A small image captioner, trained from scratch: encoder activation relu, decoder norm layernorm.
Rows from block 17 of the image encoder of a small image captioner, named by matrix and row number. Rows with one number belong to one channel. Each number is 128 + 24 x the weight over its row's rms, rounded and kept within 0 to 255. All counts start at 0. Numbers have three digits each.
After each channel's rows are labels from the 100 images, of 14976, where the channel reaches its highest value: "colour at peak" is the nearest of a few named colours to the mean colour under the peak. Only what is clearly more common there than usual is listed. The data: photos of plants and fungi (iNaturalist).
# conv1: bottleneck pointwise conv (encoder.blocks.18.conv1.weight, 96x312x1x1), inputs 0-155
# conv2: growth 3x3 conv (encoder.blocks.18.conv2.weight, 24x96x3x3, transposed, each kernel summed), outputs 0-23

conv1.87:092117117141164103106057087141097115142116090124135106120166155160117114109141102161129137136107096143151130110150118118143128122096113104082115137112125158137151098156118113155136160128135096135136128109138125112111136193160152108117107146120158108143163117162153114147170149138158077111109132154112135117126147170092103103078102128117131136133094115130093121113121135115138164098111137111111196083128115141161132128103145113139133099153139095118103115122124137134118
conv2.87:117133092156133136089140112101093094087173123150119162120130105121133144
colour at peak: purple; pink

conv1.23:153129163133149138141138119104122104123143123132100112138127106157134109110100126162108156115125163154103104170113125174124143137124158170123112107169117097127115133127198165143120126130121139113136121104116129084103159112115119123119162089108166099118094143107123095156157082142117139076117154167142103131108109135147093118097147145125135066102147116163085092128137113098110131160154140106164120135167123132114134128143130139133135113158083149147125163107072134110105
conv2.23:099110162160142078111124133107128121102183150116165128119126127136144157
colour at peak: grey

conv1.66:122143102109130173130157079126130108136086105111132118130133132133116112108166137127112182150130134149094185089152146131165162125126136133156118074109143155097183083106109142117129108096145107132133148130163094157156100123123133120149146174156118109117111100147169122128137152124152198162123116133169130108115133118132156162122156151121181139116133149136097131122139163130105143164118118152127068111123176103132142125129103155093164118236124130159134136131179159127105
conv2.66:117109149149145152089124154127139118100111172152152172140161121124151163
colour at peak: green

conv1.57:130107128098109095163109090117163121100137124115065143115141148120121100118095092134130168135138133126107158098095161126158121098060123153092160154138098169136139133108113109122157123127133139103106157119129096115138131133149083078160117093141145156114137148106115116099134131094132144126116088159149116089106136127096113101093143087149104103131128107159096133143109181123101087121125120132144127141165101095105193136142153131123120131118111107140105111122125146115098
conv2.57:130159183129138116066124114139102095142140138119152114120107089130141116
colour at peak: grey

conv1.35:151131116127119127103118168147087149138124137104124154138146113121127152119122126135122155104110153120142168117151141080139138113157120072146123109115147102138134116131119071100129107103161171138162124108132120136163148076147105117130116100114119166126107135121133099123123107132113158165165161096128152139113104150103118123134103127090137110117151137151127130159118125123099129142120119172141170110102149098130128126153072130076140118102110107117128129105103126117156
conv2.35:098101087091114120127128146114107097112137122130139106113085138091127177
colour at peak: purple; pink

conv1.65:137113133143140121139116141106119150132125123109123128096121156109155135185123121116159134105093124135121118142168121129118093148120118150144144163127138111131111102087105081101112131134105121125160154138145090126100114105122144132128154132136120180161104112112115124123153124150125136157150124103147130145088124141144116135136126142101103114142101147079122121128139136126131206160144088100122163113119112153095183130124121165130110118068141104100108134155140111108143
conv2.65:125094130155099082124145096092116144121156140122148145076129120135166136
colour at peak: purple; pink

conv1.64:117157130201124103153097138160133103141130128189138103150185103119089116094112124128125140098148084149142128166112151137134076149116096121132140128141153138104102177129150165152146131127121150152179127158130154112141109131096122190119097142163123102102159121132128174136144129123128105116085122114117113120116107116145110171130118121151150144129108136131117118131112130157164159130116125164124120168120115141109122127131154100106151149116078152113121147099122135105073
conv2.64:157107140136124149077116072105095126181122125130112142138158130139120123
colour at peak: purple; pink

conv1.25:142107125146143158134144128138088139089135123171128111105110117124167101124126093157132119123099127148146149108147094151137167122131134101116144142113135107136115096113109115132147110122109123185119081149125138117111119104146182100065125180127110165153104092085110109127125138070102118112103117158119104117079126111140150122136126113093128104127150131133131107108153121107154163161149110126141158102096119168135069105135112138112122132091098101140145127113142175140103
conv2.25:093109137097093148118129091133121141141162128119130074100134113125081112
colour at peak: purple; pink