{"decoder_qk_norm": false, "residual_init": "scaled_by_depth", "muon_scale": "match_rms_adamw", "batch_size": 48, "final_lr_fraction": 0.01}
Rows from block 31 of the image encoder of a small image captioner, named by matrix and row number. Rows with one number belong to one channel. Each number is 50 + 12 x the weight over its row's rms, rounded and kept within 0 to 99. All counts start at 0.
After each channel's rows are labels from the 100 images, of 14976, where the channel reaches its highest value: "colour at peak" is the nearest of a few named colours to the mean colour under the peak. Only what is clearly more common there than usual is listed. The data: photos of plants and fungi (iNaturalist).
# conv1: bottleneck pointwise conv (encoder.blocks.33.conv1.weight, 96x408x1x1), inputs 0-203
# conv2: growth 3x3 conv (encoder.blocks.33.conv2.weight, 24x96x3x3, transposed, each kernel summed), outputs 0-23

conv1.83:56 65 59 59 69 52 48 62 38 26 42 37 40 45 52 37 73 51 45 54 30 57 62 56 52 45 56 44 52 46 51 45 55 47 22 27 54 35 48 42 54 66 48 45 43 42 40 36 55 43 33 53 50 61 53 54 34 59 39 60 48 78 47 69 26 56 48 46 50 51 29 42 42 41 45 58 37 28 53 57 65 57 57 40 27 42 65 51 50 47 58 65 56 51 39 37 41 60 32 59 28 37 27 57 51 58 31 59 53 57 67 48 68 54 57 49 39 46 37 22 48 39 40 25 48 53 42 41 37 28 42 38 59 37 56 28 37 36 42 39 51 63 43 44 59 38 46 55 35 32 61 61 31 48 55 63 27 41 66 45 66 74 62 45 40 34 64 25 22 53 27 25 39 50 58 33 56 41 57 63 59 48 56 39 47 56 30 46 54 77 56 38 38 36 47 32 59 45 43 53 44 51 42 60
conv2.83:56 80 47 30 56 51 47 37 48 49 25 35 32 55 52 40 61 55 60 59 64 49 49 42
colour at peak: purple

conv1.91:45 74 49 51 63 35 44 49 45 40 33 50 49 45 44 35 48 55 53 42 55 80 21 55 51 43 60 34 31 42 40 63 50 44 54 60 48 43 43 47 55 37 38 68 42 47 35 36 32 56 26 58 46 58 54 65 39 53 29 50 51 42 61 56 36 52 54 52 47 68 59 50 50 38 29 53 56 42 41 61 42 21 30 46 46 43 38 28 67 33 45 56 41 53 63 26 60 53 64 37 51 61 48 38 55 35 28 19 46 59 47 46 64 59 45 58 67 29 57 55 58 49 33 53 40 46 38 63 22 61 33 43 46 47 46 24 41 36 26 59 62 40 38 53 39 44 64 48 33 39 44 45 52 56 32 38 26 50 69 59 25 41 55 61 24 50 29 46 58 38 47 49 48 52 45 54 46 54 48 54 49 45 32 39 59 62 56 46 46 43 46 59 43 42 38 61 33 53 46 29 73 35 62 36
conv2.91:44 62 40 31 55 25 39 65 38 45 31 45 25 60 46 53 42 40 40 48 56 50 38 53
colour at peak: cyan

conv1.34:74 56 35 51 25 69 70 45 55 42 47 47 43 39 39 38 59 37 67 52 63 81 51 66 56 34 40 52 54 58 57 32 38 68 35 65 41 45 47 46 65 63 54 36 51 54 45 57 63 45 45 59 20 60 53 44 53 34 44 49 53 65 44 66 52 57 34 43 65 55 43 35 54 45 54 50 43 47 46 65 44 64 49 28 35 62 66 53 69 58 63 35 60 29 40 39 58 59 63 65 58 55 42 49 41 64 50 56 41 60 57 51 71 49 72 56 29 50 74 46 67 59 43 50 44 34 46 48 21 48 56 59 43 30 41 35 38 50 35 56 41 36 53 50 50 42 54 74 52 36 38 68 69 44 41 62 62 52 60 52 50 52 22 54 69 61 29 57 63 37 46 44 45 36 42 47 50 38 46 45 53 55 44 50 56 51 50 58 71 56 83 67 54 67 45 54 59 37 50 61 63 38 59 54
conv2.34:68 78 39 49 47 77 38 52 48 42 60 36 38 58 47 39 63 58 68 48 44 46 53 42
colour at peak: purple

conv1.56:38 53 24 46 55 31 41 71 52 59 56 45 68 44 32 44 57 46 61 46 61 56 44 60 35 51 36 50 37 82 50 60 38 36 51 35 65 43 37 48 44 62 48 25 33 59 45 42 32 61 65 42 65 62 54 66 56 48 54 40 36 52 40 39 31 48 40 44 46 46 39 71 40 36 58 52 47 36 40 75 52 59 40 51 44 55 56 63 66 32 49 57 49 46 46 51 44 63 59 36 49 44 63 63 51 56 70 69 49 52 41 53 76 47 64 34 52 40 39 60 27 56 46 74 51 44 45 56 54 63 56 67 52 65 41 58 53 60 57 37 53 50 49 56 49 45 35 40 55 34 37 46 52 64 45 48 44 66 68 61 54 55 16 51 50 37 53 44 55 55 41 70 58 57 51 54 67 30 62 40 44 70 47 34 52 51 48 56 65 34 21 54 36 49 39 58 34 59 40 55 40 54 33 51
conv2.56:42 54 29 46 64 59 43 57 60 61 35 24 47 41 50 59 65 37 41 69 53 44 44 33
colour at peak: cyan; blue

conv1.26:39 54 56 47 42 41 40 62 48 52 45 42 29 26 71 56 48 40 34 28 38 70 63 59 52 43 53 35 54 54 79 41 52 48 56 52 37 54 21 47 45 49 59 60 60 55 54 50 63 42 28 58 44 53 58 41 40 19 37 60 55 66 57 36 33 39 58 25 45 51 27 56 45 38 37 38 38 63 55 64 38 41 46 48 34 34 64 34 33 47 58 57 56 60 48 49 58 66 24 47 62 72 40 49 50 53 48 44 41 53 57 54 47 62 58 37 45 43 44 54 73 60 41 45 41 66 67 41 59 69 44 55 45 54 42 47 47 53 58 60 48 55 59 58 62 52 46 53 52 42 43 49 53 59 46 36 74 55 43 35 68 58 43 55 53 38 43 51 60 61 46 42 61 50 43 49 42 56 49 56 56 59 69 51 41 40 51 29 53 38 95 68 36 30 38 65 41 69 63 42 59 34 55 43
conv2.26:60 72 43 52 45 81 41 35 43 53 47 32 38 55 55 59 62 71 53 51 39 42 51 42
colour at peak: purple

conv1.53:49 37 48 36 40 70 35 52 44 53 44 59 41 36 78 55 65 53 47 62 60 12 32 53 40 42 75 51 40 35 63 42 40 54 54 40 33 46 37 46 52 52 49 32 62 51 59 59 75 39 49 40 48 39 40 53 53 27 52 50 41 66 45 53 52 46 45 51 47 50 51 41 55 58 55 38 68 38 24 62 44 32 39 53 52 58 25 31 43 47 44 48 25 53 36 43 58 70 64 48 33 51 42 31 49 64 51 74 45 33 44 46 67 67 29 51 55 68 49 43 37 57 50 55 48 38 36 33 40 65 61 21 35 44 55 48 53 40 56 45 63 49 54 39 41 60 51 60 56 52 60 42 65 35 63 31 28 43 38 43 72 50 30 48 69 55 33 41 72 35 47 50 52 47 19 38 37 57 57 46 60 61 42 27 48 57 48 38 59 49 81 41 45 71 38 47 46 39 69 40 52 47 41 36
conv2.53:38 58 46 44 66 43 45 34 36 63 49 46 39 51 44 48 78 74 50 50 37 38 70 56
colour at peak: purple