A small image captioner, trained from scratch: encoder depths [12, 12, 12].
Rows from block 2 of the text decoder, named by matrix and row number. Rows with one number belong to one neuron. Each number is 500 + 40 x the weight over the matrix's rms, rounded and kept within 0 to 999. All counts start at 0. Numbers have three digits each.
# fc1: MLP up (decoder.blocks.2.mlp.fc1.weight, 512x256), inputs 128-255
# fc2: MLP down (decoder.blocks.2.mlp.fc2.weight, 256x512, transposed), outputs 128-255
fc1.477:495493458517471618505499516465500455539539564537440492528542467573514486544588458516486445493515493465521466515440534501513514537512449440451538500515499521491539494442480501522563451524527460454432533494477447543471463529498473547462582551478476523493471399539546515461464535503501474435526570492467524530440541431459469506485471459463425491468489541451470503475492547474512515454499
fc2.477:481505545513483426514465457473509522502521511556483443503494480522518538549495600469397491488490385491480465467537497460487432480499522537542552586485485475473480472507486493452529478444501560487528451460521594418580515496464625444552425553451480479480481541468595558545565454563465483508488482523536577439527531448518455509476523445521500514470506512560515492507559528523442492449503
fc1.478:487472562512562561485430462502523497458496514539449468525485432450486591442469466519477493508469553527521473482532510419551491551550537453563524550464491475618537484508485486561526552545528505455503437501517470462485536563526565467490508492458476386467528502424504459525555436479482528430490472447519439479466499480482506521483495507517451465497553516529530616474505490412521495499511
fc2.478:516452532458481421499530492456573572524511517500523415495501445517490441513463548529493537455474442512443486443517454478450469471511467525434505474491544509521490523403545521484425448497476473538518501525520531450469571507547468531479497433430518494461511511476502518486523522466519444460542464471483564457559541448558558539479525502494465553465499472498515414471484474497507525524525
fc1.479:520524535495497463486473544503504427517547511552611499482510530463478519505496428527562435411487418498508522500476445557521488506428495512466456531555478508555546469406547443544489502524443475529605502519471490547446483512492489488550546442519480523514451495483483571429419498466498485530473469488575488514496532497494466516493420504562545542436491528447540480482578495472515437552479
fc2.479:539464499517496463469448509501424563485519510486472479459511427545476539499487570479525465536538592452491486506545438415553521467496426470482508485499505547594424506459555440453503500487497415458529509466537519495469638498522498466549412497570583507454556471410556475467512541556514526513487522484510471539498483467479528526571511460557470442531526504491529501484473466440460447485513
fc1.480:475437477436411497502426470468458497589542505521473549520470490468522510572457572530539478545503541453530557523497457500530511477507452469474557470495458465486440480474536517487516517530491498491502443554506420453505487489505503545470592551502513434555537507496476497535490506416475547490411506529474476520472499510466496468471504477537447539540540508562595460497551450490494568474553
fc2.480:527457461477571447460561468482521479498507496499508469489458457441487535580444542512502512473605502501455535512487478472436517411495554515452505529507492523515519489407515493455471528534565420579522523540543488564539532535525485464552491527572513568519485540541506516433453502543424425505458508496496510506481535471480505520509441562440457484492460513451437469518411515498488492503463
fc1.481:481454553511529501522491469486448512538517474430533478501497551442547583481460532538460438472474456538479525465528486475540515441462520500493571515529453421559510406512525547506541504539499454433530489464515528532515531513577533506484554537410563556529490487558506528466544532470543580584561498492488472545431507499510530510460449468492522535482516478482478543518494464519497461506538
fc2.481:504452544489469489523552521447512447526530494537502562505551542460535490526501495515564510443555587518499507520449511557477489493478542577494489543421547474550452530502545511494407504526483557496493516518555442466488519512547474500474517537528492491488477488536452547496486462448506464464477523480473506475532475532514505471518492516479468490506538491522538463529448530432508485506401
fc1.482:483483545574503496506524503549558512502526566501541513560483526471472495451557459544503435524467463485472481424464473546539512506543470471496520482559464456447460528525528521510496535463518503575478505467557461480466491502576479493538495526489494532510445517389482453527481518491531463534484483437481515456476505532452479498441475495506518495568507491462530504556529527467572427496467
fc2.482:538458467468474481471468371564453539509424410568557540518538490468499495535547487430427573481515496547497468492505530416450547453470487453522513505524506461516536532506457519472511493520472486545477512502450524510490414531495533520515472485492536483476575474489480497514442458577528494487461505525478479543482537481507534513563505464528543474469517425491462469495426498583512515441561
fc1.483:523465499470501518536510511474468476551515558523465483435480476541504445481539504440446525599564525579569472485488523472493541489525454519444483493507560444505530512442526506533487515548554437476572568505477457522471498486462499548534473506483476479490501466517492559466522528532563499538545403491490506503481468478514502482523471544554530477517485458518520508457533505479530456502509
fc2.483:489516526488610541469525513497464539521514507520520401536511492453480460461512574620522448496525512471496479442544444443435560485528474484463521494519442474502498480561524514456494478519495447508434485492456487508536440533496498528496479412531511539498545591477521450448409559495467448482475501521516539506498494432503584500523575470421516509494500490512477492506460479477538518426466
fc1.484:446527569522490492525523459534475486487408533440515527508498530453557507514524550448552527566495448517521470517470558442496482545501442532490502473451507482499550508544497562528515504497504535513472474477510533515543549519494467492427519436502504564445500551491481492489453470523477482468476441470551475441483469493558487533479547484510515561498518510442459508492481461485521528493472
fc2.484:474456526510424545528424560537469487509478538540497460513440489470481481501536483513512531509524487564498521452535427496470539545504499477556529507503501469487457509481507518468474497494524529489463554468471535506438542544492473481460479512476488461511480488509514573475488458485497569481482522502483536500560473518439518475506438490509500432491495428529497525502519455453488553463480
fc1.485:477510493472510543552445577495541582525404529513419473531454460482553602437509506438557485420496528472533483471524523494487485455464575466522504503517555561517453466555533450513506466537477465508487498490546546480495532447557538439499482465457477512492526542506476425517487560490497556493537461501405514498522589533528503529582486512520548519492468547508449459526554567463544537424440
fc2.485:564499568526497488503487494544491533521582421470504480463564482474432485537473489467485505583466526562545470554440507492528526485492487490429444476500537517479471451563476468521496466512416505484518451516454485464425479518483460472492485482567481463531515545555407543522481438454473544562445493511472546477450458417511577522470514461433514448536536561526476553556492454480522543544508
fc1.486:509470507518424421526569549582527544449562506414472477471438533539489472466484500498502461578491476441534484425532499454519495446435457541453541501525525520494490548510557596485435494555469469444448550501468502481488404488465520466498582516499586534445488551466484503539449542486459494537522551485558516474474507491496429477562471553466522525509488582479509539499537487542487456461551
fc2.486:465523455541500538482437516499491454485459554525510587485540470523508496474495490446484473554584475522509544482498500505489452557528519454466493465530467525508521540515450496552438485479472528476511507476540472558514505558489548535547549541469481542511517526504428539474561472528567528471477467533516477527436472522515515496471478523578480459518498583493588468508512532501532534471526
fc1.487:484515547479561457490506494571445538581491512479431461444516484466488463465533561458468485504477449513542519488461525519566520441545477486503504471475517476457575490502460466513470456466506487454454536488522518500499509526501456470501410479516537477470479537511460431513522455512548537501537515520444462491484489518541522487505528525521541533518526486527501409466464445524467480421520
fc2.487:529463420526427475525498484478534497538496457510473497538520513509525521491514496490482500478461503514469475516497514537467480501557552518477478486487509569438493505502497504526497586491493509563490479426475467477485484539491476536459565468454474448495500516506491535513514545502537479510497467578485514546548516544477451549481498497508530517428465485479487552531483528505476504507513