{"encoder_stem": "single", "encoder_growth_rate": 24, "label_smoothing": 0.05, "decoder_layers": 8, "decoder_bias": "all", "decoder_inner_norm": false, "optimizer": "muon", "nesterov": true, "batch_size": 48, "lr_schedule": "wsd_sqrt", "decay_fraction": 0.4}
Rows from block 17 of the image encoder of a small image captioner, named by matrix and row number. Rows with one number belong to one channel. Each number is 128 + 24 x the weight over its row's rms, rounded and kept within 0 to 255. All counts start at 0. Numbers have three digits each.
After each channel's rows are labels from the 100 images, of 14976, where the channel reaches its highest value: "patch colour" is the nearest of a few named colours to the mean colour under the peak; "place" is the part of the image that holds the peak. Only what is clearly more common there than usual is listed. The data: photos of plants and fungi (iNaturalist). In brackets: how many of the 100, against the usual share in percent.
# conv1: bottleneck pointwise conv (encoder.blocks.18.conv1.weight, 96x312x1x1), inputs 0-155
# conv2: growth 3x3 conv (encoder.blocks.18.conv2.weight, 24x96x3x3, transposed, each kernel summed), outputs 0-23

conv1.48:109138060159091136144164159139134089119131092142130129102160137107105109115095122138157146149134141130123119093147130138135121131127140082113148138115155127124141118117130100134159163138132100083152112110100120147101102146100125139121133119130138150111159137098140186099094137124132128110101124099123164092127121097125127098141116126087111138143116175168114086128118141078119155133098152133130112102097120094101119084146123121120144094104125163084094137127103149144118
conv2.48:127108170127122074140093079090097130152125139112128118110114119123103140
patch colour: pink (25 vs 4.9)
place: middle left (32 vs 11.7)

conv1.24:119158125148150129119110153115095126140131157131157143131131121152141129135135107115124113078169149160105109136100125136166158099092119117175168111164176171125099128114128148168105141146159129141162120176182139164118098118183151131061113125116130124124102138123157131141128120112157141100108132120170149088148178128100099136122142127129154114091128126134124111125142098139134130096114142089127099149120130147118078107097137113114109105167157136123139128121149119102085
conv2.24:113117153146125176083068140134113137123136146127108128130143094166148119
patch colour: green (33 vs 6.6)
place: bottom centre (35 vs 11.7)

conv1.29:111126138130113130125149113099173097135077128159105102099157114114118111108129089132177092101126116106156109098141098142098129116153147063140136117135113096128140146106148124143134129151136130125150120129136149130190120114137158138107106175101115117151136159123143089152133093148148116110137137119143092126143129169116195111125094172123114110115123112154115139134102152122132133103106089165133155149152133133109137110144150117137105129109128109106138120139151135119129
conv2.29:102096146135148127088095129126094109089124109101157132116131094144142085
patch colour: purple (51 vs 0.1); pink (29 vs 4.9)
place: centre (33 vs 14.1)

conv1.9:126130186136116104091146147089134126123094129182137116143139113133106162124153177141096134146136120138119131168132137106170122114130078139146109169093098129104119137106094144129148135154089135126082119116115163118091143133135159126134148146147133108143084120129164089136150095133173123128116127110136089106127112135117096151127109089129154167106117120147100143110120092133100138136165098131114109148125143126109143123134115119159109093139145112099167080109124099137107
conv2.9:134114065124146111115165123097116126098115137110112087122128116105122081
patch colour: red (25 vs 0.1)
place: centre (41 vs 14.1)

conv1.89:135142118141104116140102151175163095106100137104119116146140134127132124143105118112108157132137126112102089163132145130156141153157109136120128127150131114107123115136144069094116120123107124120143108128123111143170145120115127121135126148083138104132139140116153141151119084130168102128112131130137142124139069162175110165136165116111153126103169088089112157137101139107118117121138137109135103165119146114102100087149124160127128115128090128146144107099110107122108
conv2.89:177113133145097070116164085095121132106131132138144105107123141126140130
patch colour: purple (40 vs 0.1); pink (34 vs 4.9)
place: centre (39 vs 14.1)

conv1.79:132120135180117120132123125141119137160138123136127123121096120161094166147141111097093083126099129108128126118112107105095105121164156138165147113088118140105098131149121137157131150123148160162131119139137114099152129109122084124134120163129124087113142097138191108139143104100104121108137114092145126094114126138083144115128132153111131110132090120110120100113116107125170172136124096131143163117163129105134119126136160104088137126167106123153135148119138151120151
conv2.79:094121134120135113078168096088118113115145120128118104093127121121081107
patch colour: purple (54 vs 0.1); pink (41 vs 4.9)
place: centre (33 vs 14.1)

conv1.7:144113118178126120113113132111128089115163095128129133096137117148138148152121139138145158146106145128089173118170136161095100127142096141120125125104078170137103142115122164149099117111117075168153095138141134107096102139096087164111136134120129114114116121139125145175142127112132098106112091147109108133117087126148120104117141125102121114131169086119105154119111134136117137153160143103123160075151130127117082101086166089142175112171098109133089144116158143087093
conv2.7:074092121152116146090121103099129088142160113140129113114104141143100116
patch colour: purple (32 vs 0.1)
place: centre (35 vs 14.1)

conv1.88:125119163146105129115128103084162132162106142126114118131167139128118103165138121101125106163124132144133117104155161152144133130086131099122106076125113145117136170090112146189131117121072119122129135171154114129088114162134116080127102138132170129135117132135118090125137123138098080135102112122132110075113120105082147101089110137103128159084138107151087150150101139134139155126128139109149115152113119138168133133118128126168121105139130101126134097123117166174101
conv2.88:110126150146147128087167099077103104139182135132128137140109142108132142
patch colour: pink (27 vs 4.9)
place: centre (32 vs 14.1)

conv1.58:112148169160073102128119128168132128070134146143134129151136119140107158161144093152153090105077101168094091126137158138136158122118122121122136102114112112126167150118103146096181117148147084153086099147127173109138117103131110135123147160089138139120112142101118091128126164114170144085112112108087115117109139165127114115095121170146106132077135125133099097126143112104118169091141110104133129108163109185133152180116166160119118116137129097106102172152139157115115
conv2.58:101113108148151119074156111088096109096170144111146116115129118112138127
patch colour: purple (52 vs 0.1); pink (38 vs 4.9)
place: centre (34 vs 14.1)