config.yaml
encoder_arch: "densenet"
model: "image captioner"
dataset: "photos of plants and fungi (iNaturalist)"
train_examples: 45211
image_size: 64
crop_scale_min: 1
horizontal_flip: true
translate: 0.12
tokenizer: "char"
vocab_size: 37
encoder_norm: "batchnorm"
encoder_activation: "relu"
encoder_depths: [12, 12, 12]
encoder_kernel_size: 3
encoder_stem: "single"
encoder_growth_rate: 24
fusion: "prefix"
label_smoothing: 0.05
decoder_width: 256
decoder_layers: 8
decoder_norm: "layernorm"
decoder_norm_position: "pre"
decoder_activation: "gelu"
decoder_mlp_ratio: 2
decoder_head_dim: 16
decoder_fused_qkv: true
decoder_bias: "all"
decoder_qk_norm: false
decoder_parallel_block: false
decoder_inner_norm: false
decoder_positions: "learned"
decoder_prefix_bidirectional: true
decoder_connector: "mlp"
decoder_tie_embeddings: true
init: "xavier_uniform"
residual_init: "scaled_by_depth"
optimizer: "muon"
muon_scale: "match_rms_adamw"
learning_rate: 0.0015
momentum: 0.95
nesterov: true
orthogonalizer: "newton_schulz_5"
adamw_lr_other_params: 0.0013
max_grad_norm: 3.0
max_steps: 3300
batch_size: 48
epochs: 3.5
lr_schedule: "wsd_sqrt"
decay_fraction: 0.4
final_lr_fraction: 0.01
warmup_steps: 60
weight_decay: 0.1
adamw_weight_decay_other_params: 0.05
Rows from block 31 of the image encoder of a small image captioner, named by matrix and row number. Each number is 128 + 24 x the weight over its row's rms, rounded and kept within 0 to 255. All counts start at 0. Numbers have three digits each.
After each channel's rows are labels from the 100 images, of 14976, where the channel reaches its highest value: "patch colour" is the nearest of a few named colours to the mean colour under the peak. Only what is clearly more common there than usual is listed. The data: photos of plants and fungi (iNaturalist). In brackets: how many of the 100, against the usual share in percent.
# conv1: bottleneck pointwise conv (encoder.blocks.33.conv1.weight, 96x408x1x1), inputs 204-407

conv1.53:116153106107077110127101150128147130117113086143160124120152105125129096116138128141123146124163135121115098103152136080115105138135080090110117114152118185146114151133152140070166134128131140116148133165119147105092103106143155082103154102186139132154134097150137147119120098120089120143156113126092122141111109097123140115129156127140128124129124099093119143129109063123186152114112131140111098148138158109106100114105111136109108156089130143126113169138188148115153094134092114070164101174104126097161167104146158104133108134113141112107101132177144100121135132111145105124144102132121141172127136132095157109
patch colour: purple (26 vs 0.1)

conv1.79:149098161140146169101075087124140128106136141113133159120102134143114135121117119124102123137136133140102110168123129101125095123152140115120098167160118128110099132120083136088100129131121146131150115067124109119116131131123109080140112078110116126125116156172117113088173119097171109102139085165136099181121129171156121090119171131110089161132140134158138140122117159095079122120164153115145112137079076217101125123137173126147113136212157108125129170166133166066130187131119144156114157087114141118191169129102108127115094137097134086100104142152109134132051130152137115126149120153132131118136138111203071121
patch colour: pink (30 vs 3.7)

conv1.58:076143123137128123116121115084116146149160111167174139112131110111083106154084153107148113133113134127143110124132108117133093121085105129089134092158117076099161072183158136167137176150128104109137135101125139120081150150138095142151115122080135141098138144117135132108092141142107147097103087145124107171117093125160105118143105156125093118125125132156149152107113128115091161141088140110115136131123121161085130124163134131128133127127125106126138129162086111101127139115155106145128183107093091158163154163170098147099136163109081093146116102109136135163100146114126130128099106083120124125139105110181126100
patch colour: pink (57 vs 3.7)

conv1.85:159109120164141128132129138185101109094150146110176146171116119100132157111138136125166108068100119163134151089109088155097153100152166119155116110088121164125117154099104117112166085128077140122137142149123120127119117134115107128122166108100175118129157114107088100126121140135145132133113184112137120091101111132118104152099106138114097185146135117182141103111144105142119128148133106129112140121171114127127092095113138118117137112132094083106100126151140116099138151129096143185159088156165087137105124143112129116156134110097125159099102149101115116093139127115113080114178167115150149125133091110114109191
patch colour: red (34 vs 0); purple (31 vs 0.1)

conv1.26:061113113118104164158120140079104161102145135121101107092126073114111124165157130110135109113125159144134115115077148182121153128127124094142122145139140178133059120110088106159130096111120142144109123165152108118139135129148119119070131122096102159152099120161157147138150150075146105120135099095134086141131140117119102124090088093120147121114163113190130072140148129142170113154129131130126122133111119202095127131112116092114112061184103135133140121135146103102108139151128117130104173156115129116120111112153114109118139128127103089151154126109140139133159165177128098156142110166145174130102147109127126129
patch colour: purple (42 vs 0.1)

conv1.61:138086109151125130116137129126107114102141154145128159149141167123148125091124181131126096101156096184132125103138130123143124132181136149145140167131112089128147114116171092109135139074136120159132150103084140122103100100086126104110135105124089122114107107097087130154089120101120097137103155142128083097134096160091120143100094146131146124103118099123129127140133099127122116119125113129090106097124146103160130133120103125139106123130144119148123134101169129108100139124146145104139133169170107126124108134087099114132138131132148093098130083118111098131163099166127151106154109132140133102137129108126158193
patch colour: red (49 vs 0)